config = dict(
    dataset='photos of plants, animals and fungi (iNaturalist)',
    rotation_deg=5,
    embedding_dim=128,
    fused_qkv=True,
    qk_norm=False,
    beta2=0.999,
    max_precond_dim=1024,
    adamw_lr_other_params=0.0016,
    final_lr_fraction=0.01,
    weight_decay=0.2,
)
Rows from block 2, named by matrix and row number. Rows with one number belong to one neuron. Each number is 128 + 32 x the weight over its row's rms, rounded and kept within 0 to 255. All counts start at 0. Numbers have three digits each. After the name is the row's rms in percent of the matrix's.
# fc1: MLP up (model.blocks.2.mlp.fc1.weight, 384x192), inputs 96-191
# fc2: MLP down (model.blocks.2.mlp.fc2.weight, 192x384, transposed), outputs 96-191
fc1.186 098:077132123111118142171086109158153103091107172119061118189092161114100139070136109099151134139053090128073106143172191142182095169154104164181126144100146100181110153120109134157115133115108128171114156112093139172093122144148154121133164082103156170081110050123139131197086098161171101110
fc1.187 093:140148093111201123107057102097143098140150167157127147093164127080085151108170121149146109113126192095140122135126125086121111188097167097158097128121111105115098161073124071109159048100082089102038180109162106120065097128135102157134203136151127094134086087123085148160153143065096154140
fc1.188 137:159130115158160140141172148096121156135101156056161126158130116119163117154057081094148124125109113126154161140143083092186142148107160157179099145066187109124155094137109139166087123145154099131143125199081126146172089127105121144180096137111127141120178143115095198115095121103132125145
fc1.189 099:098148124083133148135118140132119170122079176140136182084120195152123133115052181082148164106147114110105102173165120117122149095132180140143136124134139113123131135092101153202104094092171101140105153125108078056121109139091119129121153153085097190091116072160149097136137156113110198118
fc1.190 080:154132100139126147081092117105101119127192122184117125120143165139188121148158152216106100165169166081110120162110124105051183167147138185101165083098109157123078148108149139101086124109161083173119127177146165128088103119106123170088169097131170116120165141143111173109146095142155175107
fc1.191 089:101138120078157152085135104130084098098157117163123131092129145126143107141138144111146101139126117059161125116155137126122154088126120173132204111177147102110142231108166156123187168110160095132176104113136105168043224112149131126084236171108164139094156100104147096076109117129135159104
fc1.192 097:194141198206151105151162100190170135129133069177157150107122184112105163096100126148097134156145141122117120185155146076131170068190160115150148150132106136104114088108119123146160105099202118201112074144130094148154146190187123122130100132176159120124110117125123137111123221162145106083
fc1.193 096:141097134119103121179102125139073098132108111094140091182122147124150125130158177193132126108114175115070140130155104118094148135177122182136132145106181129054128096113177116085127101115134154103125123138134061120149117064079059158179137132064143127177164163093060141153111146166111093134
fc1.194 086:104140146116136155159179080138095127160131160137128095126161202139117112130174120135194144083089151115155128174093120180160166178107135117073118162162189153105081121133115151140144150094145120148152091063088136113164075157170150132179113100175164141088195187064172148106085124077150136084
fc1.195 088:163172169107119052141127141090158082146146139072117096115121061125153201150131089099093090150102120145141133102126160140137151105133117157113230104059117110133178111106130129110058149103122184120107108128125128091122113108109135112067120151133166170134162153087158080118118143143148123114
fc1.196 082:119161188118149152165156098096127108106065185146105143118144146078158095149180094124121088121112152082155150133072140123185095093120150123129139118172180074155165122134136119124144145086133112082075146167148115088135077091119155126073128161177108073177059104077074186103123139079165133114
fc1.197 144:096147153121124124144139121101127154111126163169176123091145170158166176095139188098139105138127148177125072139120122171103133104120135136099150149112142127131102152160160095125109155110126178081111123149180085137103112103097145107078084136182183180085072097147178150090150096129159180143
fc1.198 096:146157137138094150111113135130131145186104045117123155154137104144140079148152123121201081147093088134163136138133089115127197105119129128106133134122130093102123141138132148082132103099150146163108122139157132083136108064110067105140093111105099133202136151125125166115116119142078150150
fc1.199 114:163138107132141120070128128188135124109122125167121108151127067116125170196118115085157106137137109135133161129172109144150122125067129144141107126110164110101100162195222125164048117159085111158120130163114142093085130138054119074126081104111136081090170121114132133109148100105126122144
fc1.200 102:144121137135102112119161134214136096119103151145113067108159088149086165192106151109095157152155144144203109195166140127143136056109133138128156109135149094108122140196053074166138144142127065110151096128145120137105197177143111095087061134133124107150133188107140087089156127081100121112
fc1.201 101:141112108119143118103120154130113116108127193127166166187109164136093145122123162095150085110104201126125178089141052131119191137074087116070175124093118167151120111073200164180108166108209088104065105173191104098104081159112134151152179097111147082087127122183150100143112113126129151178
fc1.202 096:178073178158120171079072198164102082137133155138116205121122136127133167134142168126068191178086068155139198096156158161200136097132172152134151137134176100089068123161085137135112135141107146128178119125165155119092136173128073133106161067132110138124130068100150100176185149134123075118
fc1.203 095:187125097083074131127117083172110100078116100134155157134105145157145165187135143131100125132194132108115149070127143139079150122135158197109160114072147113101110133035127101141126114101166171170090151116131097100120205072133154138101094120158109106133136104091121093121118129151102104132
fc1.204 092:149099182175190153163094107097124063082125140150099185165131143117167124126103108093157178129134174101171129100126122143085134125123111111139163131182182121178157089142121159070110134134162141178151097124147077120126141157187103152114143177109150159164122142088161141078113124126045086090
fc1.205 099:176133077131095135093138106153149136125112164084115172126062111096097143141133148119137153097123169098111153158161195110208132118130169187131144102143129143187090120117116150107120123132144107141144127056170096140099142125114092102180115185119100113136072138112148157144079108140110193118
fc1.206 104:100111218112067089119149092107081137075108174155153156135071140156130097076125136120108170153170120154142129106112156123108171058128164129141155102123157080101141121165141164120169082125132094120103106134068103134107157176130183111134126148075179085091086096152122136191163151194142087120
fc1.207 093:094130121101181106126182119086139116129071139183126173085158057126112151130118137140124062161100067165140108125101057123138161095152100122078113140076075184105148152076132137119107110079146139120122117118157153081136105165127124157144106121117150101176132117079113128203085146121112134106
fc1.208 089:108042110178151104100114101186178126155125165105103067113141164183104110150137099105113150092140175197161136128175148101137123113157154137112150096121151194120075157123105231109114129142118091098101097107105156149100153158149124099080150145112120148064092129133108135121130119175089152124
fc1.209 092:152121178119147121139102078130157147168100140114143136158105072134149159121096124118186157106120131134148159123211153148130151128149112119136066128116100135119047142107136187106133164170166136073102162150190155113144154144159137144024098128157061144078127168121127150128170104143066122100
fc1.210 094:127139183091099108144200091084107105137141154194123121189129135113142084081116128143114140137105109201102093149143090072189165135111063120153079147102135187158171149172107146136081149094134141142128104176143205164102138163124130095130122162144141079178145184068082130105083133088138158127
fc1.211 097:081134080100141163115130120090142175071148133127098140143111197129151147149149133115104072119150103134145105159128197137147042107145138118076174158100153109132134136147159151128191175121186134133181136140201108072228144100113142146102083092106118126176144112060161145095130164115157138096
fc1.212 084:127118151194070122117124168143140115119113102168104107099145159092128151090077126112011169098093098117183115050191165126170142131136133151119106135130148150090152104139126084175064151099121197088134133089207071113093161130119155155131123049101100091145157161117131141113112189147153110129
fc1.213 082:155144114112109158161156129140087085128161169149081158093138154144178157138158135168155117113142134149129194146097067141101147132063092097152136155094126096125170114119090168174110145117041129103099104039100144078164138118132178101135123117097135115083121136154070164126115102189089116157
fc1.214 107:160106120117156117119096130135054149141163137161069109139174178104176102113116086129150147142097084140151104103085107092073148128101156137084150176143123055108150114131134110109144123147127103119077110170140127056098183149174143159067117066083113087147123087140173161109139138132144087124
fc1.215 095:107142081156108175119119084180058132111167124072113111120138134076178150192166141127136165172095113114146184081165113177139117076147154138194117155126153147074035112181139097167111122149156123146091089142119094150117098134096109119085122150139076146082136119137191123117134116138074088140
fc1.216 094:111099111149152103173099124171113149186100107168148103147109126046164057114194118102128147134138148193166152160086081155172147118173124155102078158100151065140204148172139090120158079149161098146183116128123153082121171110098089159179155131127141195095070206149140116119112196140124120110
fc1.217 098:139158092163157182111110167140113146086151129126131093104099113150149105119158164136074091145129097104122120101112149110193112154092138176128127128138154121132054142152115135084148067170062145141098106143156147154124150127189060158167061139122087120119111108118112208186098053139081116070
fc1.218 115:098133098094109139184137120153131125055100120090120101107155059118148080095183135105124167111198122176079128147122124120086142109120158147071088145131158124118154119200077067120082187173115191130122179080142078139186214092132100152118148183110172097132147139146102166112102120160095084136
fc1.219 097:156138099100120147157097134127113121142192154131104075174136149170118085119123094085065110085143160164108174136163162119105124105142102150127102072112149119160065179094107130064148134163161087141077107147112090136158142134100111095103107108167150151051038117110101189096139153117110098134
fc1.220 094:130198032128136121189085157161168084148107107084123118087154115107103124138077090120168137150181162195093127205121092105118067154096171081119140130109114167125070058105135131122114146150155145101139118136141185095117141129139170117144138160097127086104143099103125096136143169192102108118
fc1.221 107:140109164080183157102141161134119173090125150145064087071123071154123116112124134122158131066143075129108092155175143120187170112143158154113127092131179080180078109145128184129119147141183136107205148118119087129102110121099125094160099196125119200140141105108125149159121132124120136163
fc1.222 097:116177157189080142114157120131205081121096141152151070140159067077144127139132129103140149110102128128138125161143108130129126018087100102097169121148101113136066133182173140121095085184128085116146084169088097117137180134144110145084151098125167068144160102142047168091064110117116101138
fc1.223 092:166174042104149176164184175090135154098117119140081106141134118172148162152098159171127182144124115104130195098112067127113119087119142202115105099108170151166101069142146153096131105187150117119153091135126108121069146173120125076099096075133149172115148120091090117138167124208146096119
fc1.224 099:157110112101117120133098104176134077124158113113160152152103100120141110035099165072094067106129114146123138200137097111198052101136134176105097096201129171186107162156175178183123123154114139163094161094134102127133166113131099110098094125130085083108113137138140153128185119145086181119
fc1.225 091:172140162073129161114075137145130133165125119142115125093137153086137088141166114154161105119142126166159129144145127147179145182118224154099123093123134118197198146084108138171173169108160175077141121091133124152096085115119102072110113166166160109103150134142129171159192112104173136139
fc1.226 099:109108105109150094113131173129133070125103199113130132149115157109079104120073143079106148103056137160160103099155090102160176078158149151119144117123210145161081173069163143141087143134113180132136108159065086130133126136131120106089174138110122173103063157148125139123132176132137117168
fc1.227 113:118137194109185116053114158151146092076156187120146092084086160110086148127084145105072188192111086145136118095073136091163141153128151138184140161114162131170024157118091188113137116159141119136135071135138172140081172186159166093166139117127098142067164119114171170128176184130104147115
fc1.228 098:137109136156154146122140151144093107141110158053114155144131104139126119129117095152166139167098128098160196134113131125124112083115119140105179094146145125175096155113154181076162160165078174109151111183095155096138142119102047131168106133125106134105145146111184088117110077112153124149
fc1.229 103:093110137104131059145142126167074080107093178115116171167169150116185107151135129115150139109114153116122168177177139069139160106123152144123196165137129156141101144144137176160084108138135192168156149161144067112123090135149161124136142161186195087097139083106104080150179119170149172162
fc1.230 099:132138123116052068149152122224117205122184136117082125147116124088144093130120137139183128142131133161119105155114100126077134124110157057134193152102095184135135095134107128145102146160133123106140131143124171106123159158082091140152103072146097084112093161143159101160153097179121068137
fc1.231 089:116126140124108171132110113104157155163097115143175161145160134089173141108148186149136078117151140143130110177160135139166083128161142112162192128094150185101115141119085169130063112131114106117097084124113102153090160139134159079161135118150171160178100162109167077067093097125169119150
fc1.232 113:108103132146129163100074140053167093116103124098126161164084158150137113137115153104136146146123133133176140060206095158051100117148141164143181097103133120152069109076100097155093131108123138152136165136139112080154154084123112127140173084053125077151062151105192120123094152182122071175
fc1.233 084:144112155120144115174093142122103132139161110106122134087123161065120071159143129154132149133145149150104131153181098154127114145084095125111112120088145130135113136148127184135176148166133066095095055173104145185083082097127195154083127140187111071141095157122143069102095099123089113093
fc1.234 120:050109128096139122104113084133152114176148133174067104140162151169145150093119099128114120146155129091115093149110111099127151143095121143080132116148145197078126158120151103137134122128176171144094143093123077119136101095125127134098163163119100065101126103127049108157130166115133058095
fc1.235 144:062148140141087116165154111097164105125109132170151119105124120066113120074079204114150105082150079151119204120129115173140108144138128169061121145170135117176100155171095121110099159179152085099101142087088127168143175116185129121068098108052150109117113075157122143140105132154142137142
fc1.236 092:095118132106139175160097142152087132117106123176130152125160140140169152086103108138164121215101172149153140123090159111126121152143126090196176107204114108114115151167108094101128097162127140079093158115168149102107139081105142092168149155098133080112120158084160105051133081111134167143
fc1.237 094:131093164183130107170119106148163125144165119168092116145151148090079093111178163122097092130082128099151109196174166169104109093122145108173126152081153126121099162098135140141167095046159059171109159143183107088100094091152096113105102153147109172122161138096179098155149089111143164151
fc1.238 088:134190121118157185075179122145128130116074131188122133132125134134168127073179177109168085152166058193125149140131163102132104129114057129137148168179121126155180150096178094154145124119116110203084138135183127165152155106078176132130101121125105125137130132138124137116128085174144066070
fc1.239 129:087121148118101139136125175089089145079147114080095140115136128114133109124095078089098138120125057113096151079147130124147085148153114123128103118120138142140060176152067167120125064172108098127051122130072094143159155134139104189089134066096086070139164162141114118116117125163127091095
fc1.240 089:184130095162132166148136151140156203106107126109044080170126102083109163168075122151137187141114134127121091158096151168119145126104117108098103082083131098140131126091089157155096139124092116137166147083132163088165121090137231135072100129109155159079163067097119119166121100134147087088
fc1.241 089:127160086129130142137173142139173161123132145103146143095144080126131154108135184107162105109138074162115151154144178117193143096170152141119068161141096166105066171113139082152046147086127115124172136125106119176109124122113094115119104154156104066067110183160090106100147127089105116118
fc1.242 097:112161103133172170154147090126199065102121162114196149173160200101151127116163085102144089097089142148140123154130130123073154085173073070151105121098090209122148091139072163125170123116143144121113091138099135136155139138165142127160189105082161106082153112139118107121106113129167112101
fc1.243 117:073120129127110146133155147068107123146171072141114144062144122157118092100173095145108077156144091078136120132109109088120112132114141142139196164107104153085162109164170081117141121205127147154084135126113114115123140160111084148146150189067143108107156184080122203083098156125124148075
fc1.244 091:153154102118106175145162101143083114115071070145124113142104134140103127170118187122141127138104181092170108116153143161165080125180099102177159117134129140111091112090136088116124182093172117154079179169111136146130132158082082125073092159122133099165106104108085134167084067111125106118
fc1.245 086:127100160170095124081152130123110102147134096118120127134085102126158179089162114092122142147183090184073035184103159146135126120107102120114166131122123109126126131148118090088120117134059091192155171096084104092131143157076152106144137127099149163040136141119161154102082159142075076104
fc1.246 096:094127127166113162086172158139130180138088110117120098129137175085125126085117100128116180120179164103114129192137119184115171125135171176137168156100150118177117123159120159066106095205134138188139102105097098140120165121075173144151116129090087132108128141141133143123140077175117084117
fc1.247 098:139116183097107126107156158118047088098134098174147130127163110202120094104127070111103136124122169080143087127107135126107178104084152134105097140123118050192101131106130096144120120151111092118087117141112028131103086142135142122106107146125145112113148175127151152113169200092115163099
fc1.248 096:110137147145063173172108118126175157141122136142071091190093036145087185184136130141083175139159118115183141147109124122120115128100097196126148146101173126102132145153147119137132112122167121114146141091083128147110160072092084079097147146128067107107090110138127077071148124151119153154
fc1.249 087:104137151104187177129096168117112142210134107160112149150178110089151114138147111126097138105107121156119127147117147093153160130144182126076070132110125168144063150098173162101114116104122067145110138108158150083130176086090154085120127158133104114133099060179087126159131129099150105154
fc1.250 123:100085142128126063135130185126089093212142134144133117142072088107133168149125126100141151100174132164128074148102110104170100160151111127092116088112132093133137081133075116147122112154109121167118148131178103157120097183085036106166130153099114165129095078102168126102094128192141123101
fc1.251 093:132199109177136092144139090089110049128144136178115098197148148179116053143152142129133133077113094130159165130160156092093156153174080185168084140140173148150221104154075066117111115064062109102124138124151099085114106164156123128178165082114116159106146142116122130121160133087089113121
fc1.252 093:114132083084126185104085100127092067169052164144120135160109122117119113098077079120146138099168093123151180139083086010125152139072111089126103100098118162111097148081159169156125156062099156090100108098155084099103139162147101122083109107109139103146130123108082105088065110120125162126
fc1.253 101:118207156123131148105138063128157148114162077128141100134155105132071082127133115171109206099077113120065136085124164118029149178115165164151145192075169137103117150102139103136108159181136142167076164073118143134122115126177129112101180155122142134135140110113149144060123142097153098123
fc2.186 100:152124130168181110121105122112114201108137158128152169129145141182193141122148148151177134130134163133156117105163120119026127068132142118147131087090120154168114169141114138101158129100104147148086074164100163148120095129193128115123148102146177091117118180136160078105152118139158159171
fc2.187 091:107123165047198138192137119149131110100062087116108134207071100169176169172088124176104124124139118113149133110127138119110167092132157148132213139151132214066093166163136180131102155101156147151170080039148167108137191109141153127135092062092118120139146113118116096098127106144179136121
fc2.188 095:120148131126132123134163111183162143176101043118106086093158118213109187109157105132086124172106111151107089150144209140095137116111098124119054114203081145179158146126129110060118148140128111102164160082189150148103117085137125076107108128140122102140089161126204125088107144161102108083
fc2.189 101:207107147145130109115100115114160099140143130089131109210092083152158131113111108199116149095083142128083134110165185114111158095140121161067115127145094151146099136132127109076115120181190121184078152153163149129111085160127111114120125135131066068119123103076154178170156103063120194059
fc2.190 097:088162106181124119112143130189111166096023161069160113132122094102123136157124074132143102109109147142172174078157112129142101145138122084099148155117148088106171085120101110184142173150136111120061120093123086201086194171155116160187113113146120171133089121108107135173113162050123129149
fc2.191 101:097062218146095104124139114098195129166130114091169129119144186081127100178157142120106111113155117142116102150106117161074096122117141165122114113142140157166198051158137109104114142109131118119125109114173101100137113082169130148105154122029130160126171151111188147132175057157193114094
fc2.192 110:100153179107062174118140076133084084109146176087104057170122112133116120160112154150119148195135112136110188120140147150121152159135097173136100135103080102157136090137119157151161163061153140152128125149151172159101092139154140050096136144062118113125142137056152145158152062119141112187
fc2.193 104:107101120141130162111185134108167162080191121176138117147143096139142163147169082131093098146112152145160141155107185172107125137089118104115098104124143131144083048128099132153140127138058109116105130130101121171072131100128125138108103139127184081104052114162228132091133118173131131178
fc2.194 098:118167117112156136135148101100180157096138127138069146124172174100075128076182188060089168135156155198120144123167143126121178141124084166089102056127054117146155136097112144121135134149110132143126102092150122089126164085138103126173064178118132125148137086136140086081117173177170124103
fc2.195 083:139036056155117175113101129132175141096096124150114148108087177133132079105197132113128124084074120142153140112074094073107137104125108123157097119131121040116071103139091119120111131111106121125152174125158122155147135141086093106165112093059112110133086102165130109125063124112042133124
fc2.196 107:080110119162158176155132123089122191161045121158153171123161197127121168116123096104140134088136181107136108086127124138064191173142181076150181093111156124128176103152143095123106145105153142143143166117127110116112090146108101093066097056158153110145114074080125182130117126085099115151
fc2.197 089:158153137093159207127111176121138091171110107086120097146121138097117125130131132141073130117129149099163154108159159102125096135165097158195144067143111199082202143067079100147128122126125132163126099103072219113196128178076082130142152110102146086126175188142087080089102173095059133105
fc2.198 101:144103057124119159163146048114128172144134139156092129115140175101135138118135084161158128114091126103157126165132162103176080173168142069141148174120111112117124125144161137132123155112132155130119026136137124102161145087121134164134143107164141125142088140160108109128116120146132065112
fc2.199 089:120166099122086113187064078130163099144099152087118144030165119111132079078142192122115147081167123122174081115099164143105172099165138102124137134147158088151163126046081121124128117149164096122094107073097089116151170141146121103120099117184126158074086139158147138142147108122142121146
fc2.200 101:119132135123137128159122128179136128159159068128137161104065118051135121100120052110123156081138169142165137127117132063111136151174149162144110153108207117133141084101151139125124101141124226121106174146089132170158087132099143163116131156127131148108168097124145155171129142139143108144
fc2.201 094:075188090076163131157199142148178145101141090178132148083187100170128090171116127127079168137144117113145140121136174145159049160144144066139144148145104155113102126096066106041128102083081155139141169092098121140142133142124166125131083132103142110172132153093123111125185136154129158153
fc2.202 096:094122069156167075156150124144118130139120128077143111137065194110175130044082096146131101126173183127126184083130171068089143138105113118148122146084100082129104122093099137117168098119154116096064147071119105147094092113165168164130051120134105108167152155144135191104110062094138164134
fc2.203 093:128190128215145100124180160152211108170106164137088112050145143127076103073159119116143108115068131123123106166117112093132107135113129118120138095085053168135145183164183136183105145156148138106153140131155119162119112133126135111083122102084135132136079145149093135161115144083122200194
fc2.204 089:103107148185145185115114105062155140109100139103092165125162067123074116128150140126117091118104111131139071061128131191107058068115122127105157135096114152101146175092129128113089115177085102147149164133154135146189139134140105109170150158172108115140158117149155149101175149116115147122
fc2.205 111:101121140150136119160155107082105077103157142131168115166130151146185157143124128153147060114127150135134109144083090151078128115146130156181072137154177106123130160148110147156134122104138139056128137163145202157135190121112231125095055141112088086075138125162034106083101135086168132155
fc2.206 100:109093105147175177121111156084167151141125156102135122120134129163109158138101133139110106175095166076123211175169119097122124109161110164092066116153114109148077128040145080124123151090026112068119073152180174149151106109138079089113144061129100197160143120153125091103143143140165220091
fc2.207 091:159159044085106146146122154174138163103148056098171142145143180097164117164116088144106161147174162140147143127200139125142100148150167158184151127176133100153114076104136097128153178079089071129092086139124085125143174162147069157132079147178154133083101117114142144117090152139166118148
fc2.208 095:152135135128076090090155130038099130154163083181105155131082105161103122138082101136111154150173140142110105093130145113118147090113126124181174111138199176134084098104191092185143086031161201154137161149142131086088075158124134156159113177171132088159106145098150095126115081091143117096
fc2.209 108:148152063111133173061199127106079125159141144166086114137184108142081128149154145131107114104114153166113112124102134092184141132105177114103186188115164098127147099151129104183206137112118131122157087120130126197105063079143153113166141149065169127207099125158064125043159119142113138126
fc2.210 098:089198104123127101114141180120103158109097114103124118063111111180081117115135229107145104101095117114156131121140135124104075082133098113112154091108048113108055167095087097101170108100127137147118101121143109091124153127144135165133141129138096168099167108159147192075125109130129159186
fc2.211 106:122182182115158166106091200136100081189147162160160088087191130119092098148120040068168080170106136145111125113149119075065143117069151075189128133133133157148139155141068041126134079111173112114132094141189125153094137104075139095158133144103062090111114123155072087174156154149071142142
fc2.212 080:072136117077203104158107049139131174113094113155106154103161127097127045134113060053168100147131134143145101186139127122103129104177080141113122149139057073104043105110159087106128119166124100122138142135056177134116108139135043123131119184133169139103046104163116126115147148142090127112
fc2.213 097:122163169146118100088144080139127160081100191076088113163117131151092055110078083129142144162110173100097145087110149127146117134138212174166130092088138175135164073135124152112143093100170135132160119122203098120094087162069165147138137150142152115177077079116100162087118163125207111122
fc2.214 106:118191168148108072086085206081105053135136122140130137086124110107151131105143147103168159133108153135084179206157107164157154134093105113114140129123182117121133163097118164132096177095098168089169145130127226133170075114045169183132133108152148112168130101059126140117137114128126127133
fc2.215 100:107223154108192108098141178112129126117107061099149101170153095123204131186140099156099128152081146080182097159091134054093169168125168118108121136114141125100103158090112110117214092148100091160110164134114167143098110104146134124132104158181111115130138149114138087096095114110191174127
fc2.216 110:116147180140097103091133114077147137108145188111145158117093121104087133124090127125183083125107163095146130139157133144079068125106126127145150149138122131141119130100119196131104160087116139167059206150154065142112151122128115141112072146159179112182201102101080103123136106074062143114
fc2.217 101:106116123149137121145132122159104082107077163078179091134113145152154120075113109134159152096128217137095088152146075149070109164095131126122108144107213109124176095145122106105120161146150114085102158165111131162166104161137188050093146078135100099088133139121093150086150138143123093136
fc2.218 108:160106148083113186083146198155174148091137081135133143093073137112107216130110133151094133128086110175132140178121133141119113110160109104123187107102130136066116119113070107126170142127144125161166137142099105101139076141197104115192115108138114147173105103098212151109087134147140146138
fc2.219 103:088158163134151134147160152130102099159038184129120120123106091101139122079121167159133113089159171049159075133166147126132169104140161186191155143126120162150120110130104170176147113137083154100146186092183158128121142093095187091112135170140095096118135081122100108065149118085087182087
fc2.220 096:101028169141167147073164122109103098099112208122064102196141162128100155078141149185144131159072185078168093166114147150153186139107090131082168129083147167165147191150096142107152129201139122104087161113163129180150124136137136108150083129143143101160109111146130121115109062113186147126
fc2.221 105:142185101071148102119134154194151123158080174158188127100131121141126190116116087091057150116149113115137147168109123130092111123097141179119106146118125185140156134121122128087089099079181126150102139151134103137144164128097057205100053066140116095084116148202118101164161133117108075134
fc2.222 096:187126084104117158121101125099129078136127089072147187103121147142161110131115157141097048102126150091165197107137141133096191132154121117111068152149138157101070136101115155093119149142168125119054060117116141199144132110171122100038116115087162137115124097097037108139106132142180087163
fc2.223 100:130127151106122107117138131099145111188139143111111176122141089129164075133174199168061154180157139124099141139108163134105120079113131120141134067126066148133121129145149159114153093092102127077122116104124144052162119115139121087099127124192104134167133190099136208181069127141123093126
fc2.224 098:086150115093146099092190121185087137180152082168122116137132149115136085156150175170162168110090156143141120122173169155155188097161094092142104114130126131127144120081083150140142156073161131094155118082123130119113107160134207143193131142158114054126105145173087208170079119167074137084
fc2.225 108:177172219175162142168122120156098106108175163114142140150135175125148118126117084097141150109131184148115084134117152151138154090136110125104134161121142090102076089183165100083109187155100085119088151150142179151136141139121111174131146127153137166140151123115191119150140059089108090157
fc2.226 101:112165093131136130199100160135129139130146141168169104167155144084143186130119117078088142119120137114149138097145164132133155128136144022105131219135060071123080172146138116103124118032108121140137115156128147072090139151173160048198106129118183112174134147151194125080133135144173118149
fc2.227 090:193043123101108182119126181117116115076124149098128223110109137110162172159078114149103168129123238101192107140140108137109106120097084104095099101182142085090170134159153159140178113090124126116104144174104137145141138190139120142163067123139122106128132113105192071127145173166150157093
fc2.228 099:079129123116130102043145096107100133065103117174139098056104090172147070164181125159151151103162086124055148135084108134088151155089103049110156168159137098113132125101079122123127131079185132129073141097164144196100127142183160182099127121050128129175163103145123178174110150156099125160
fc2.229 102:136151113125129103082103114141124171110175171170138062077143170130107099098145125215137084139155149112128061143126115119130121161141115100149150100130170124140136076049094133118138128111101100069138099101181077133088098137155077150217152119107112097091101152154133165152163175094091114098
fc2.230 105:141163130163212141117129180133170124102063145103103115095166149135177162150104121121097091129110144082094079063160129185168134156124096180085093109117198100087147084177089146105144057150133124200105108067112131183079104129154129093128121140078139153095103148104129127103132161107104123113
fc2.231 096:087167115133165129109202181113148118139125062119128140133143167172116105104120113113131108142143157110114158067129100163096163116112084150141128139109143084100155121163079170103158122086175114160146149167161194134156105142172184155136148148085100218075121126108130110124120161088146186122
fc2.232 105:104169097077129124185168172143092124040127129140165067153153092087131109098106126175109068104091119145105175104119107145191157108132125115179105125133110152056114124150079122115144215156166128128139070127158117079068119141173131157196102102126166136116193133137146179121134105072105124080
fc2.233 098:138137179164099073123124145136155138110165180157122150139150132125206137146094192106077169125109088134172113095092092143131121130116132187148157092156141119142132061124113102148102115081146163126139112091107184137119148168081105155056150111136135162160106074100100152107087173128083121156
fc2.234 112:144082127127177122099140072130138158117119134092141144094153119096156130161169136096114138160146166114096112122044110162146116157177157065154054147150145092177159094173156157161141140105179103120123139117133164109133114079102148117066155173149151128071174139135142206112153093159116162116
fc2.235 096:192113142119126186125129168106110143100158121092147160170113233102120095119110127059111149138121184155119052118182108137166077172136137149243076168119096131088138120125123060118142102067154123135159123160128144090163107116118086114096192143105107140124149132151154093106120103135098093089
fc2.236 101:079132091117118096070136121152139129140183145097157133106139161152091174145120148092145067149105085109127135124111110057118141130084159119185114103093142177105124129145170139109144128136101063115158139087126149166121170102086140105102048071119133129188161127138155154171165145179132079080
fc2.237 105:128153142170149116104146135126132134165081129125074138115168162099092128152159152152137135101130080142143135164106137177154138108077151146214115072115106090175135109105154156111131126104112130172138147132126074160088117152046163136175096076101183089159157136101160119159145105170070134177
fc2.238 093:079101179103086091111109158062120139149117071093158080162185110072165115173104096146093134120109146107148121131153130109133104119150177120078166113059078086099094077165107152125159101133169126113168117186141106073067165169125119070130172141087129154130096162144127119142144143107170151158
fc2.239 093:107070117150126128115118132102216087162088112143121127175107160084198119119140169157149164072142150103120123135110137139089119149145110162147093121178141181089139114138156138140155129094144165119182144134130182139158143160091117124111087124186201150100147102162108049149123142114073131107
fc2.240 104:086103162098129041121111061094119109191155147087099101176146153148136130150121135150210130172143160096110121098122070102095145211131152088094160181133145195109061119124137123077183116168173171100153103143146111156144139150119118128090129162105127113174135135077123132144086132119156164139
fc2.241 093:147139105151126122143111113055120113170127193141131124197119142115139174141128095133122105105178070141152114199121098156107151164138123145183123081124112089144160185091138181148139091154130131087120146070174156116051112130132162112134178148092110120127186140097092058174104082149168182180
fc2.242 103:090132135136139169129157145117166108139107156126119090114076175130118094167149149135136159134090125158112107100158138172185106090072073185070160128197147150166110160118143096053071130100150153064162154130131111155062170122151128112107109100139123144154139089097103130118103088115105155133
fc2.243 116:096091166122112149055105085107119176135175103108116148154200103144165090188098170108142105134178179112122108109092108145170157090154166099160024175162165149130164131133177132112144162107177187150146157129160143143141084134104058164134117104099137095170136171123084144082154132118132163065
fc2.244 109:131129140100104085110110108135177103152107120127171110142167174111145147120158120150064109157116118146102140163228105171134159109151127125107121144119143140141097167146165125133142129116078151099145140127083094120108104159123173098114132104125134187157133177154180142131146198102147094127
fc2.245 098:144162013092224137200119135129113118120152088112141122119092109126140149188074111132107067170019154108126093076114137157089117138125128196114141112099119118105166117128156102215101159126128120102123133152146186073114073121127112106127088114091134121180183129152083133129166083109145159113
fc2.246 105:106071120103113069157077132148148151145154075154101111085137132185156132137150188093165060124072183159120121089070131084074105103099090145078093076117155066125088173102143110127167133070128184100110125116160145106129143144118094131158136149149069143119094083133126102160162140172098133137
fc2.247 111:141105070176133204169112115108186146140139155114143116130100190116156133147119149124146150170144106089095082127169093100124165162117121111142114188092111140073122142145099150148115113140072096130143099103146146133099128131175102134098093182195105147089125112134134095130119078162081066150
fc2.248 094:175133148147175041085108158141149163154132081146172172063131154142097111068132161124135098104121184148054092156142168116113124088139174125128147118176085104107158142098075114136080136132121163117118163191160056124125103152050140135168098122171136130108096084141106102160127129066150084063
fc2.249 102:162100149119157164178076077166121132111136103089103123075105140151156177100124226158075057118171130123168177130132085167143094089094067123132063175139138111113164150147102088116115170109129153084097104124155117106122129126110171160146166185110077172183150165105094129186156106187142188097
fc2.250 100:213119148145161125125186109109165203116123148149096146161170129115157095114159187069115179166110142140156123118120110148062105101072142139057144095179194101126107156088156158079163138134123167145203129164123060105183160110182130111092132103146133127104162112109167092195156173076098122171
fc2.251 098:104129164185094118105151100161123149143065119155159091087161145131143125120113139174100075080155079080101105080089132156132156118129073113085131135101128037096107211136154188124154167169173119132135137169139100145124106108092162139138135141100164069171118098110102136133135124125106151118
fc2.252 092:147173148121139130111157116101189130142174102150114171101143173093175171127205132128194101148116164106077204084164140149134130127156149106101121154128120151112078172131122159123086123122126091147101188200099165149110144117125149125092181183104138114098105144160094226121166166163192131149
fc2.253 091:144092122155126142115089179175087150163093108114134109152144140086158149160085114135135146140147170101154132094126178099124199081140118124111084118085162080134103137173075154140121170103183101081205111167123158134105139151095156179151123126138147144131149096140160102169105140068143109136